From a checkpoint of a small masked image model: 32-pixel images, 4200 steps.
Rows from block 5 of a small masked image model, named by matrix and row number. Rows with one number belong to one channel. Each number is 128 + 24 x the weight over its row's rms, rounded and kept within 0 to 255. All counts start at 0. After the name is the row's rms in percent of the matrix's.
Before each channel's rows are labels from the 100 images, of 14848, where the channel reaches its highest value: "top examples" is what is common among them. Only what is clearly more common there than usual is listed. The data: stained colorectal tissue patches (NCT-CRC-HE-100K). In brackets: how many of the 100.
# convs0: expand pointwise conv (model.blocks.5.convs.0.weight, 384x96x1x1), inputs 0-95
# convs1: depthwise 3x3 conv (model.blocks.5.convs.1.weight, 384x1x3x3, trained with AdamW), a 3x3 kernel
# convs2: project pointwise conv (model.blocks.5.convs.2.weight, 96x384x1x1, transposed), outputs 0-95

top examples: tissue: normal colon mucosa (44); tissue: mucus (26)
convs0.370 064 [145  97 173 136 109 132 118 135 157 102 131 120 126 143 133 114 132 165  96 102  98 135 116  90 140  96 142 122 102 102 114 113 116 129 162 125  99 106 111 180 116 107 140 123 172 162 127 154 100 135  86 167 142 116 119 119 146 161 126 123 142 115 125 130 147 143 162 141 161 135 151 170  80 105 165  88 137 109 140 106 107 129 128 125  97 121 111 103 110 121 127 112  67 163 191 122]
convs1.370 096 [164  78 113 131 130 147 137 102 126]
convs2.370 059 [118  90 142 113 145 167 154 160 118  90 204 124 106 126 139 113 174 155 142 103 121 121 138 150  80 129 102 138 102 158 142 156  93  91 119 139 111 124 147 119 160 139 124 114 135 123 113  87  98 146 155 161 150 153  92 129 166 110 109  92 145 156 112 145 106 110 141  99 131 143  77 100 141 103 124 111 130 147 110 121 141 104  96 166 123 139 100 162 111 147 150 146 116 120 124 119]

top examples: tissue: normal colon mucosa (38)
convs0.62 068 [102 129 155 142 113 167 152 149 149 102  87 127 143 128 134 117 176 156 100 141 142 126 127 123 124 115 148 154 141  99 146 181 137 110 155 134 112  99 127 127 148 143 159 168 101 145 126 112 107 171  93 130 123 110 126 102 120 155 142 129 118 146 125 149 143 152 142 182 128 100 143 110 142 140  99 137 127 141 153 155 160 128  91 156 125  71 153  54 138  96 165 116 107 163 124 136]
convs1.62 089 [139  77 145 155  94 124 137 137 139]
convs2.62 064 [126 140 139 120 109 157 144 144 124 178 108 139  84 109 121 147 142 138 141 136 118 183  93 121 103 141 192 161 105  88  83 134 144  97 112 119 116 182 119 134 148 137 125 135 137 145 149 132 144 139 115 128  99 140 111 151 148 153 191 114 152 129 123 138 113 128 141 143 116 139 140 126 127 119 162  69 119  98 136 140 158 148 125 102 118 105 141 122 159 170  93 137 151 154 104 178]

top examples: tissue: adipose tissue (45)
convs0.153 065 [143 121 128  91  95 118 149  92 151 134 177 116 145 133 151 111 154 113 184 106 135 101 155 103 163 116 145 138 126 133 130 118 144 118 159 126 161 134 136 184 149 129 114 141 104 113 157 152 187 115 141 123  77 101 141 133 155 160 152 172  92 113 146 135 118 128 131  97 134 146 108 128 129 133 155 100 134 136  95 132 114 104 106 146 158  85 132 116 162 148 142 191 146 114 126 150]
convs1.153 090 [101 120 137 139 178 142  97 134 106]
convs2.153 047 [ 98  95 109 145 133 159  83 167 135 157 158 171 118  78 117 150  96 143 110 123 147 144 134 114  84 142 175 122 161 123 150 144 114  91 132  64 127 136 111  91 110 138  98 137 124 108  91 126 104 124  76  97 145 175 120  89 107 124 150 110 147 157 110 114 108 136 151 151 126 140 110 103 165 132 143 102 124 119 132 153 151 154 159 151 130 123 145 151 102 143 129 144 128 127 145 144]

top examples: tissue: debris (32)
convs0.65 086 [153 133 123 162 117  93  91 100 122 117 140 144 152 140  65 114  84 172  73 125 139 160 139 118 123 115  99 111 105 108 115 125 144 151 129 126 181 145 143 126 131 154 110  93  86 138 155 139 121 117 114 143 114 139 143  88 121 128 157 107  87 149 113 159 102 122 136 160  93 152 154 187 152 154 165 141  98 107 133 131 133 142 139 136 114 106 176 128 141 147 113 116 116 137  97 122]
convs1.65 075 [112 148 108 104 142 116 121 179 104]
convs2.65 073 [163 136 133 132 131 119 129 153 161 155 101 144 141  74 115 131  95 116  96 170 118 145 116 123 116 127 109 104 119 112 171 114 158  75 114 137 104 118 134 125 122 104 148 111 106 179 118 140 146 120  99 146 134 100 129 136 166 161 137 174 120 158 164 169 153 148 116 140 123 154 113  90 101 192 130  86 122 133 135 136 151 109 108 122  94 121 108 141 120 119  98 125 123 151 146  73]

top examples: tissue: lymphocytes (73)
convs0.149 051 [ 72 136 151 124  73  75 117  92 152 127 117 127 141 121 123 125 117 106 114  99 109  94 147 145 162 124 135  99 127 144 122 120  88 131 108  93 153 149 109  97 118 134 121 101 135 131 101 153 132 134 100 176 129 141 115 111  88 155 128 106 100 118  96 146 108 108 156 169 119 118 125 109 134 131 130 138  74 160 111 103 132  90 102 128 147 113 137 124 139  60  95 121 139  95 147 165]
convs1.149 096 [156 132 102 149 130  94 138 115  85]
convs2.149 063 [145 168 139 148 144 107  96 155 118  85 126 112 140 109 120 116 146 143 152 146 155 133 114 114 133 133 152 134 161 122 117 135  89 140 117  89 127 154 113 157 152 110 124  95 151 112 171 201  76 133  96 114 116 132 182 117 115 115 162 122 186  99  78 138 107 145 127 127 126 112 169 139 146 112  99  86 144 133 122 172 131 118 112  93 136 127 125 141 125 155 129 151 149 125 136 150]

top examples: tissue: adipose tissue (31)
convs0.75 139 [152 106  75  67  95 129 143 161 143 126 126 119 147 102 136 161 123 131 123 119  92 126  93 129 141 134 161 143 120 154  86 110 157 112 152 139 146 151 132 130 133 117 131 136 153 166 143 134 137 114 145 124  87 180 100 117 161 161 116 114 145 144 105 112 130 107 156 121 136 156 109 198  86 118 124 156 145 135  90 131 140 144 140 136 103  91  87 140 140 109 170 103 101 112 151 121]
convs1.75 125 [134 114 124 195 111 122 131 115 126]
convs2.75 113 [115 116  99 150 132 108 174 115  85 168 129  94 158 152 160 116 152 142 154 109 137  87 145 106 103 118 134 136 110 118 117 113 112 139 112 164 154 127 161 141 107 120 181 163 111 162 147 137 146 135 134 158 112 182  74 156 147 137 104 144 132 159 115  99 110 136 140 138 110 138  44 142 108 142 137 133 145 129 114 143 127 130 118 149 122 113 110 133 137 154 129 155 101 174 145 105]

top examples: tissue: mucus (36)
convs0.181 144 [125 161 212 135 102 139  87 137 137 125 142 136 166 123 156 106 165 113 111 147  99 136 128  96 124 125 116 132 136 189 142 118 129 121 127 113  74  99 116 110 113 119 131 132 135 114  87 155 115 174 139 113 131 104 128 113 150 157 116 162 128 141 115 179 138 119  95 168 152 122 158 117 114 120 119 119 160 159 135 144 114 101  78 114 106 137 105 125  92 118 156 116 111 111 135 168]
convs1.181 103 [133 153 137 143 134 134 125 192 122]
convs2.181 144 [112 123 120 143 157 168 125 122 136 127 105 114 171 150 118 119 128 131 124 134 156 107 154 163 135 150 128 177 113 115 113 126 114 111 118 123 138 112  98 148 150  94 142 149  93 149 153  99 167  98 128 151 175 192 120 123 136  65 110 121 107 112 147 158  99 115 112 105 118 134 145 156 132 120 110  98 108  89  82 134 100 139 124  86 166 140 155 146 125 137 158 176 112 145 156 146]

top examples: tissue: tumour epithelium (41); tissue: normal colon mucosa (28)
convs0.218 081 [102 162 180 148 133 140 152 123 157 139 130 153 135 122 153  82 152 146 102 119  71 119 116  98 134 146 120 147 117 146 109 160 141 125 117  98 197 189 117 121 106 145 153 149 120 149 117 129 105 109 141 127  93  98 139 126 134 154 149 125 143 104  95 145 107 105 150 163 105 150 112 107 131  94 167 127 176 156  83 134 103 113  97 121 101 111 149 115 141 141 127 106 146 119 122 105]
convs1.218 110 [101  94 117 100 126 144 112  88 142]
convs2.218 082 [160  80 108 124 165 116  92  99  72 116 119 115 142 100 122 119 106 127 147 125 138 147 138 104 113 108 123 130 110 131 138  91 115 138 156 102 149  84 106 139 124  96 182 150 107 135 145 170 132 126 106 136 178 147 104 151 111 138  82  89 112 103 132 167 149 138 139  75 133 161 108 133 109 103 125 119 161 118 137  90 142 120 106 144 136 169 124 126 115  77 105 138 144 140 135 105]

top examples: tissue: smooth muscle (40)
convs0.63 047 [ 96 158 104  75 121 134 120 167 145 139 116 120 158 148 164 148  99  90 100 137 125 149  84 137 165 128 136 153 114 113 114 102 110 105 171 143 133 146 139 123 123  92 142 128 119 136 130 137 165  91 145 115 135 130 114 113 125 122 126 165 132 172 146  90 138 127 180 113 101 173 120 146 114  78 117  90 120 177  68 113 132 114 138 117 131 129 134 169 111  99 128 151 125 116 110 102]
convs1.63 099 [ 99 116 154  81 133 135 142  96 123]
convs2.63 048 [148 152 148 119 156 153 129 104 101 123 113 131 128 154 158 130 100 137 175 115 135 123 139 126  99 101 136 152 192 123 141 115 154 117 175 155 159 112 107 131 133 116 141 108 110  69 125 152 145 135 146 119 107 155 125 145 131 123 134  68 101 113 146 102 126 193 177 153 173 159 103  96 127 132 143  91 141  93 132 125 135 116 149 112 146 128 149 113 139  96 154 139 115  90 113 135]

top examples: tissue: adipose tissue (52); tissue: mucus (27)
convs0.314 071 [114 141 157 136 114 110 176 143 124 163 123 123 133 105 125 144 115 137 179 113  56 110 123 154 142 175  99 136 106 141 121 136 153 100 124 135 126  99 135 103 151 105 117 152 127 108 153 150 112 114 188 133 141 142  94 115 117 112  68 116 124 122 185 103 137 106 117 194 112 134 114 135 120 128 136 120 129 124 158 124  89 147 131  87 149 136 134 136 141 110 130 123 121 121 186 153]
convs1.314 100 [140 145 147 101 106 128  83 101 148]
convs2.314 081 [111 143 123 158 121 145 133 143 137 121 124 131 115 123 141 145  93 116  96 133 141  97 160 173 129 157 109 104 144 153  94 103 111 158 114 156 175 101 139 168 130 139  88  91 131 132 132 147 125 128  97 162 141 137 100 120 119 141  98 124  67  76 142 100 136 140 161  85 133 141 146 157 111 137  76 171 149 150 127 150 134  98 149 139 151 105 144 135 171 144 182 115 146 139 113 126]

top examples: tissue: lymphocytes (38)
convs0.85 052 [138  75 117 114 120  87 110 123 122 151 162 132 150 102 108  83 144  95 113 104 104 111 163 122 117 133 111 165  97 156 147 108  97 104 151 125 121 111  99  93 112  96 118 116 148 142 160 103 137 168 150 148 115 100 149 103 159 138 129 173  91 122 141 129 122  91 145  90 145 116  89  90 126 117 110 144 128 122  92  98 143 167 162 139  99 143 123 154 131 122 161 128 147  98  85 117]
convs1.85 109 [109 156 125 140 135  98 140 131  75]
convs2.85 054 [158 129 109 140 171 154 107 136 107 175 125 137 159 142 123  95 121 105 127 138 103 152 153 148 123 141 134 105 139 150 121 175 146 159 153 121 149 140 161 117 124  93 119 150 133 103 109 115  98 151 133 130 160 138 160 133 141 127 114  94 135 165 118 110 140 110 103 123 119 116  92  95 147  85 105  94  96  81 136  90 199 163 130 114 138 134  87 128 143 118 170 137 131 118 178 123]

top examples: tissue: debris (43)
convs0.34 156 [134 137 119 128 104  96 122  99 132 127 120 125 117 125 116 105  90 146 139  87  83  81 129  92 163 137 134 123 109 173 135 102 145 111 135 141 132  98 103 122 117 155 125 147 135 124  96 119 126 156 125  83 145 158 137 176 127 157 155 195 158 147 108 143 120 147 143 135 138 140 101 213 138  97 104 164 155 126  82 142 131 140 145 153 131 145  95 123 138 139 124 135 159 117 111 116]
convs1.34 093 [152 149 162 143 119 127 164 124 166]
convs2.34 138 [157 129 186 151 132 134 121 140  83 180 108  89 141  82 130 141 117 126 135 152 127 162 134 119 152 142  91 131  78 110 116 156 159 123 166 118 138 116 141 104 147 165 118  91 131  93 156 133 160 115 106 114 160 121  90 117 189 176 122 136 118 151 102 135 109 138 145 163 144 139 161 134 119 163 135 127 152 122 110 125  98 164 135 101 155 136 126 126 109 140 118 107 131  91 150 129]

top examples: tissue: smooth muscle (61); tissue: debris (29)
convs0.173 126 [123 151  98 147 120 121 121 100 109 125  91 100 110 121 146  89  97 155 132 141 158 110 136 119 149 138 158 118 107 129 122 137 134 127 165 106 113 131 119 125 139 148  88 114 153 123 119 129 162 136 107 131 156 136 107 142 101 211 103 115 159 119 131 147 110 150 140 137 167 143  69 200 157  88 144 140 119 107 126 139 151 124 115  85 107 146  82 140 151 150 111 104 103 132 164 120]
convs1.173 093 [140 173 116 143 130  98 130 168 117]
convs2.173 105 [130 106 139 132 133 108 115 114  94 113 134 141 116  96 165 151 132 123 122 132 154 128 124  96 160 107 128 115 111 147 143 103 176 128 134 105 152 123 148 119 139 140 108 108  95 108 156 148 159 185  81 149 117 117 134 149 116 135 140 163 162 133 137 123 114 114  98  95 109  68 174 150 111 159 107 159 139 118 104  94 138 128 117 142 132 147 113 157 146 161 169  83 100  89  90  86]

top examples: tissue: adipose tissue (26)
convs0.302 110 [122 104  83 179 144 163 127 142 131 119 141 147 149 139 131 111 110 120 135 121 110 124 147  88  83 123 144  99  83 138 111 104 140 158 111 130 133 165 114 157 122 138 111 157 117 162 114 126 132 156 136 159 114  99 136 104 128  86 134 121 113 171 148 106 133 120 150 142 163 181 103 141 108 113 136  96 137 121 116 142 172 130 157 138 166 143 136 141 117 138 121  49 133 154 100  78]
convs1.302 093 [139 119 121 177  95 149 118 130 158]
convs2.302 123 [120 138 152 125 163  96 141 135 138 121 183 124 165 131 136 134 165 128 158 111 139 155 114 163 117 143  80 126 156 104 131 150 148 106 124  97 145 122 167  93 152 161 132 128 177 143 157  90 147 108 159 131 129 164 114  99 125 125 133 138 106 112  84  93 101  69  95 142 115 125 122  65 139 122 145 146 143 130 156 138 146 154 136 143 120 168 152 126 120 122 143 125  88 120 163 117]

top examples: tissue: smooth muscle (65)
convs0.99 143 [152 120 122  91 127 114 124 121 135 125  89 129 152 150 123 118 138 106  92 109 131 137 139 120 109  99 109  92 112 135  76 113 166 127 104 113  80 128 120 102 120 126 134 124 163 143 136 130 173 165 106 140 145 145  82 128  91 121  83 139 131 158 120 174 143 134 143 106  58 136 110 101 167 141 130 132 126 121 117 119 128 137 108 140 112 177  75  87 143  94 129 166 105 128 108 159]
convs1.99 096 [131 107 116 119 107 133 119 123 191]
convs2.99 133 [ 96 107 128 101  68 129 103 126  93 151 107 166 144 113 118 116 123 118  93 119 106 108 152 112 114 112  95  89 106 127  86 118 160 104 108 112 106 115  91 101 154 133 111 143 128 157 118  92 114 149 165 153 166 121  99 160 161 148 117  82 104 125 112 158 149 100 113 107 147 149 104 133 125 126 116 160 146 156 112 108 126  93 122 140 160 108 110 106  74 139 152 112 128 110 163 156]

top examples: tissue: smooth muscle (57)
convs0.328 123 [162 122 123 108 130 143 147 102 119 116 146 172 134 138 148  52 133  92  77 112 148 119 162 103 124  91 183  92 112 153 120 131 132 115 105  75  63 118 120  94 133 150 124 144 125 139 150 119 142 161 143 102 111  91  99 139 133 146 123  99 124 147 145 169 122 122 138  78 121 118  88 126 134 155 131 138 102 131 143 153 111 110 113 101 109 141  97 141 124 130 100 115 134 112 140 145]
convs1.328 110 [116 110 115 120 115 117 128 188 153]
convs2.328 125 [114 159 119 100  71  96  77  92  94 112 111 167 123 108 110 118 132 103 109  95 106 150 122 165 132 132 128 128 111 142  92 134 148  82 108 129 109 144  66 117 131  91  73 155 159 122 112 149 146 116 161 153 134 163 151 146 143 136 138 118 113 135 120 155 128 110 121 134  94 147 128 130 118 143 119 171 134 108 123 126 123 118  80 135 146 114 111  95 106 107 149 121  85 124  90 157]

top examples: tissue: mucus (52)
convs0.318 074 [ 95 106 145 117 123 159 105 131 147  94  82 114 146 155 136  81 164  95 149 126 131  96 116 121 175 153 141 115 158 142 102  95 150 158 124 125 142 109 129 113 129  95 132  63 100 121 125 101  90 102 133 137 133  93 122  86 156 162 128 130 126 156 139 124 106 101 150  92 164 117 147 124 129 118 138 145 145 166 187 139 142 175 114 117 149 117 149 133 129 120 139  92 116 119 104 155]
convs1.318 081 [116 116  91 135 103 123 169  94 127]
convs2.318 075 [121 150 135 125 151 135 127  74 110  91  97 120 119 146  91 106 168 146 123 180 168 118 139 156 137 125 155 137 122  66 108 126 133  94 144 160 129 148 123 132 104 108 122 147 160 104 159 172 119 144 136 134  95  75 130  85  85 139 138  95  77 109 160 157 134 144 130  99 122 118 133 110 106  98 125 121 140 124 149 119 137 127 123 105 117 116 117 132 166 143 143 129 171 106 157 100]

top examples: tissue: tumour epithelium (49); tissue: smooth muscle (38)
convs0.98 116 [132 161 150 114 128 114  98 105  90 101 126 182 181 131 125 129 126 135  91 161 129  80 115 102 126  88 148 125  99 132 106  98 154 134  97 127 115 117 142 107 115 123 161 117  89 129 120  92 133 120 157 134 116 132 158 130 127 125 125 171 136 172 161 135 132 118 130 157 155 161 158  89 166 116 127 157 144 120 123 108 160 107 127  76 119 163 155 114 106 131 179 100 127 164 121 143]
convs1.98 097 [130 116 122 181 151 127 119 154 158]
convs2.98 094 [116 128 166 132 120 101 127 107 114  92 127 121 113 152 124 115 132 149 138 129 103 141 126 133 109 116 125 133  96 138 151 141 110 167 119 131 151 141 100 157 112 169 126 168 164 154  86 148 126 113 149 148  87 139 143 163 149 138 176 116  98 167 170 136 134 102  97 140 165 138 116  90 118 134 198 107 144 145 127 135 153 188 133 156 179 108 111 119 132  99 101 141 122 114 155 112]

top examples: tissue: normal colon mucosa (71)
convs0.2 133 [155 160 125 101 120 119  93 127 155  94 119 141 175  95 157 116 120 147 113 143 131 140  97 129 152 135 135 153 116 166 121  90 110 141 117 132 160 165 130 150 142 130 101  90  88 148 123 118 122 141  95 104 155 109 127 209 111 135 163 162 153 107  96 145 122 131 129 153 117 127 131 112 139  89  91  99 129  98 134 143 153  92 168 134 154 118 109 109 128 156 153  88 164 112 139 126]
convs1.2 114 [121 138 124 125 197 134 115 127 120]
convs2.2 129 [179 139 158 125  89 100 133 141 138 117 122 171 148 145 170 157 158 115 112 122 120 113 145 168 142 117 137 101 124 135 119 175 112 120 121 114  96 147 152 128 132  87 123 106 106 127  99 102 102 156 120 126 173 117 144  93 119 134  84 127 130 153 157 155  98 145 132 146 110 110  93 150 146 144 124 149 110 131 125 115 149 123 125 203 115  95 167 123 125 104 130 155 100 134 135  65]

top examples: tissue: normal colon mucosa (83)
convs0.381 112 [136 141  99 107 118 115 169 157 163 125 133 145 131 133 122 141 110 111 128 150 166 107 123 119 101 138 145  89 160 112 153 153 172 132 105 142 117 102 125  85 137 117 136 149 144 146 131 139  91 114 121  91 113 116 108 134  79 117 157 145 149 138  82 130 119  85 116 170 122 121 135 123 174 160 132 109  57 141 127 106 131 134 154 105 150 153 130 116 101 100  75 150  85 101 121 157]
convs1.381 082 [133 105 115 182 130 114 139 101 105]
convs2.381 121 [122 172 130  96 126 104 109 136 140 112  98 150 111 144 132 106 132 141 123 127 132 154  79 124 148 141 131 130 152 101 138 158 163 127 120 112 146 132  72 124 128 111 139 100 101 129 109 130 143 160 147  95 107 174 124 118 109  95 106 158 134 138 136 136 133 103 135 158  99 108 135  93 113 104  85 139  79 125 131  92 159 192 160  96 109 100 157 115 158 104  62 152 126 120 114 132]

top examples: tissue: tumour epithelium (62)
convs0.41 054 [147 136 116 117 155 134 128 125 121 132 164 144 208 103 132 141 174 125 139 159 173 132 108  99 122 126 128 121  92 167 127 136 135 163  98 172  85 110 131 112 120 115 189  78 151 163 107 101 106 115 148 128 141 101 131 135 151  76 116 102 130 110 150 121 128 106 119 122 110 170  98 103 116  97 121 122 140 150 137 119 129 116 151 146 152  93 115  99 111 118 161 141 129 111 130 100]
convs1.41 093 [160 141 153 130  99  87 130 112 103]
convs2.41 069 [ 94 116 107  79  81 157 146 123 152 115 144 139  95 134 120 120 112 137 164 173 141 140 159 134  93 135 103 114 125 125 143 157 118 116 169 161 121 123 102 123  97 105 168 126 120 166 145 100 139 121  80 139 113  88 122 162 137 158  80 138 177 115 123 120 150 133 103 127  84  91 146 114  97 129 143 124 115 154 165 122 106 134 150 148 104 162 136 108 111 101 143 130  84 140 117 106]

top examples: tissue: lymphocytes (53)
convs0.76 049 [147 122 116 141 122 102  80 115 121 136 130 171 141 138 128 113 173 133  75 148 106 110 154 127 104 154 178  94 170 167 136 122 137 165 126 127 151 122 131 141 156 106 128 107 127 125 147 152 108 157 115 115 131 119 102 127  79 111 170 124 123 122 113  92 142 108 109 112 146 138 154 112  78  99 128 170 120 129 126  72 140 131  92 152 146 191 117 129 152 130 150 159 158 133 147 143]
convs1.76 088 [ 78 106 107 121 152 113 106 123 109]
convs2.76 051 [163 144 113 145 166 123 128 123  72 128 165 139 151 115 133  93 113 105  96 126 123  82 134  93 130  84 138 151 127 128 109 122 169  72 148 129 153 126 140 129 149 145 130 129 164 127 180 161 109  86 111 135 104 142 121 152 127 130 174  57  98 140 102 124 127  83 138 134 134 114 125  91 103 150 132 128 130 126 139 100 105 133  94 119 133 134  83 141 142 153 125 137 127 152 118 161]

top examples: tissue: tumour epithelium (35)
convs0.112 115 [ 84 118 120 128  82 116 120 148 105 133 112 116 130 145 125  99 127  95 142 102  96  95 117 122 146 132 139 113 136 123 133 172  66 124 119 119 125 163 138  92 140 124  93 125 122 141 159 160 126 137 126 116 117 113 130  93 113 176  87 135 111 146 159 191 147 156 133 137  89 108 172  85 121 138  95 146 151 104 146 134 102  98 139 100 155 114 145 131 127 122 171 110 114 108 164 170]
convs1.112 087 [141 174 163 147 119 114 111 111 106]
convs2.112 130 [ 98 124 155 140 125 150 148 145 151 116 120 124 170 162 155 148 165 147 106 155  97 135 148 129 113 133 173 104 127 132 175  71  89 133 167 122 106 130 179 166 103 103 142 141 141 158 169 122 127 118 144 136 127 138 141 111  89 134 100 136 181 131 158 115 171 124 153 124 147 151 114 121 123 118 124 101  98 152 120 114 111 103 164 148 126 142 133 124 145 148 140 189 114 152 156 144]

top examples: tissue: debris (53)
convs0.304 117 [163 128  91 113 133 133  93 113 157 107 154 135 133 114 158 127 120 144 133  92 124 146 146  83 127 126 143  92  93 137 146 120 124 148 139 154 194 110 160  96 136 149 107  89 139  75 129 138 174 148 146 102 130 149 117 118 119 128 132 133 128 145 115  82 138  88  88 147 137 127 109 131  59 153  83 111 130 120 169 143 155 105 163 109 135 143 120 119 145 128 102  98 106 122 116 148]
convs1.304 095 [145 152 133 151 158 165 131 162 146]
convs2.304 109 [116 109  77 128 119 143  95 162 160 148  71 126  94 122 132  98 132 128 105 139  91 111 139 114 112 131 117 134 129 158 160 114 108 144  92 114 111 110 161  83 103 111  97 109 114 111 158 129 106 108 122 140 127 143 113 131  91 134 161 139 132 155 130 112 187  96  59 147 140 144  93 145 124 124 154 125  87 141 136 101 145 100  89 148  97 163 154 128 128  92 130 115 145 127 106 114]

top examples: tissue: normal colon mucosa (65)
convs0.202 133 [146 159 129 114 100 120  96 101 126 147 132 120 126 140  93 128  87 109 160 161 110 135 174 149 103 128  99  80 175 114 134 125 142 132 109 121 110 106 162 102 114  74 106 127 152 112 157 144 154 116 136 149  86  82 146 145 138 153 132 125 113 112 170  99 139  76 167 138 161 141 113 152 122 133 132 156 111 124 109 109 105 101  84 116 149 108 151 134 123  95 114 172 141 118 125  99]
convs1.202 094 [110 118 151 169 127 153 153 163 133]
convs2.202 122 [ 97 138 151  94 126 161 148 130 135 142 147 103 115 162  99 101 121 169 160  90 126 150 155  98 131 136 138 145  98 155 149 156 131 150 115 113 159  80 126 120 134 103 164 140 116 118 118 126 166  97 143 157 129 145 131 106 148 154 106 118 168 146  98 150 146 100 147 123 155  75 158 138 125 104  73  89 121 137 142 144 124 149 180 134 150 119 126 125 115 123  90 170 103 112 117 164]

top examples: tissue: debris (53)
convs0.104 074 [105 166 170 157 140 142  96 129 132 119 153 136 152 150 149 170 210 137 120 124 137 113 155 151  73 164 151 134 169  75 100 150  99 136 124 137 121 130 146  81 137 126 123 118 160 106 152  94  86 132 144 135 103 142 136 121 136 133 121 126  99 115 132 124 120  92 114 147 132 148 125 131 136 176 152 126 119 144 129 156 125 121  98  87 122 127 177 105  87 117 125 109 109 137 143 137]
convs1.104 109 [121  97 114  94 131  92 104 107 107]
convs2.104 083 [120 136 119  92 177 142 149 123 138 112 145 134 203 184 100 134 125 120 135 154 144 107 162 135 136 108  78 173  97 122 114 116  94 122 161 155 134 146 126 122 137 135 105 160 132 150 140 102 122 107 103 157 132 122 152 101 142 119  70 160 124 125 113 116 136 123 135 122  87 132 166 160 102  75 148 128 175 123 169 140 143 133 137 125 132 153 114 111 144 138 104 109 145 132  96 112]

top examples: tissue: smooth muscle (56)
convs0.348 110 [168 147 120 132 163  93 142 121 160 107 111 131  93 125 127 101 103 117 145 118 122 138  88 147 109 136 161 132 118 139 137 100 128 156 128 118 135 119 144 118 110 148 144  96 105 141 165 156 168 146 128  66  96 132 141 172 121 100 103 141 108 161 160 124 102 180 148 172 127 100 176 148  94 100 129 134 145 155 162 139 159 154 122 110 143 110  79 130 152 111 133 165 136 142 140 107]
convs1.348 097 [109 120 119 113 111 167 119 135 178]
convs2.348 117 [158 145  96 196 169 120 154 140 139 137 111 100 125  83 123 144 134 119 147 127 135  86 142 128  94  68 148 112 161 102  83 146 126 133 145 123 138 131 195 144  96 130 137 132 118  69 142 131 105 102 139 126 148 141 152 103  90  88 132 140 142 139 124 117 127 137 111 122 105 115 130 106 138 117 126  99 129 152 159 154 154 164 134 129 143 108 107 146 167  85  99 121 119 152 132 116]

top examples: tissue: debris (37)
convs0.155 085 [165 104 129 172 123 136 113 106 161 130 100 135 100 144 110 115 170 157 134 146 144 148 151 138 134 135 163 115 123 117 111 150 145 131 146 168 134 139 143  87 114 129 118 130 130 135 147 152 137 103 105 129 128 184 158  94 102 156 102 101  76  63 158  75 156 107 119 108 121 131 153 132 109  96  97 119 167 146 171 119 129 145 137 130 132 136 162 118 127 105  89 143 121 130 157  90]
convs1.155 105 [102  92 125  93 112 123 111  91 121]
convs2.155 081 [151 169 120 145 107  59 128 142  81 119 114 177 135 111 101 115 130 129 131 122 137  98 104 154 157 130 155  97 120 138 100 147 113 155 138 119  94  94 129 104 120 138 110 145 103 171 177 116 189 114 131 173 118 122 108 138  81 143 115 166 149 129 151 138 132 121 120 153 119 100 126 196 127 115 138 123 121 134 145 107  86 121 160 141 143 105 124 120 123 114  90 144 115 106 122 135]

top examples: tissue: smooth muscle (49)
convs0.14 113 [146 103 165 119 113 110 103 146 113 118 102  93 129 135  99  96  81 119  80  87 153 118 120 125  88 103  72 112 146 110 131 128 107  53 116 137  97 114 124 145 128 145 112 107 131  84 124  97 101 144  81 153 150 126 169 109 126 130  91 137 119 122 133 123 132 137 137 160  96 138 104 149 158  89 130 161 116 108 132  98 112  97 119 158 139 131 112 141 157 154 125 117 116 128  98 104]
convs1.14 082 [104 153  97 160 124 158 118 150 107]
convs2.14 118 [114 163  79 159 148 131  88 172 167 151 105 137 108 110  91 104 145 128 152 114 149 137  89 119 148 128 142 134  88 144 128 130 111 169 137 138 177 140 119 127 110 159 136 119  78 154 108  92 138 117 158 171 134  92 118 115 166 138 158 141 113 143 103 132 148 134 154 123  93 125 174 126 143 148 118 128 119 127 132 177 158 154 159 152 127 175 143 134 140 147 149 107 134 127 159 148]

top examples: tissue: smooth muscle (47)
convs0.189 114 [139 118 151 100 115 131 124 110 121 133 123 110 108 107 183 101 154  77 122 168 162 107 171 127 113  86 123 115  87  96  96 132 128 124 122  93 127 159 132 133 145 111 146 139 122  82  99 124 121 181 133 136 169  82 150 102 127 126 135  95 120 157 136 151 147 153 107 165 136 100 133  96 146 142 168 150 172 135 126 110 129 104 121 127  94 163 108 128 170 135  86 145 125 141 143 127]
convs1.189 100 [135 140 120 139 101 139 109 173 168]
convs2.189 128 [134 139 114 109 114  87 141 129 108 123  98 112 149 155 121 132 149 155 150 113 111 188 113  93 115 115 118 156 111 150  90  96 135 125  88 127 171 108 118 120 126  85 117 158 134 147 119 117 166 116  88 174 128  96 130 151 129 158 140 103 119  90 159 146 127  97 120 145 111 121 127 132 108 125 119 163 120  88 145 131 185 174 154  90 115 128 102 101  91 130 107 120 147 131  90 160]

top examples: tissue: debris (45)
convs0.12 079 [142 127 122 102 119 106 120  88 131 125 162 166 118  84 146 138 113 120 137 114 169 114 119 108 135 148 131  86  96 127 128 119 114 111 130 107 142 135 149 128  97 124  93 106 205  94 110 149 160 141 115 131 143 173 122 136 106 127 116 125 110 115  79 136 125 126  70 120 139 133 128  61 114 154 102  80 135 148 158 131 131  78 116 140 137 140 119 142 156  87 135 149 133 149  93 125]
convs1.12 077 [147 168 124 129 176 124 105 125 110]
convs2.12 074 [119 181 117 148 124 160  87 150 134 127 106 108 127 173 107  97 163 164 141 120  77 103 155 127 125 143 113 162 145 131 165 104 131 130 137 150  85 132 154 128 121 133 152 101 168 155 126 108 143 133 129 106 108 128 130 170 138 131 159 154 128 152 154 112 135 138 139 147 140 103 160 158 113 135 110 117 105 157 105 147 152 142  95 131 145 138 110  73 131 136  75 160 121  65 151 141]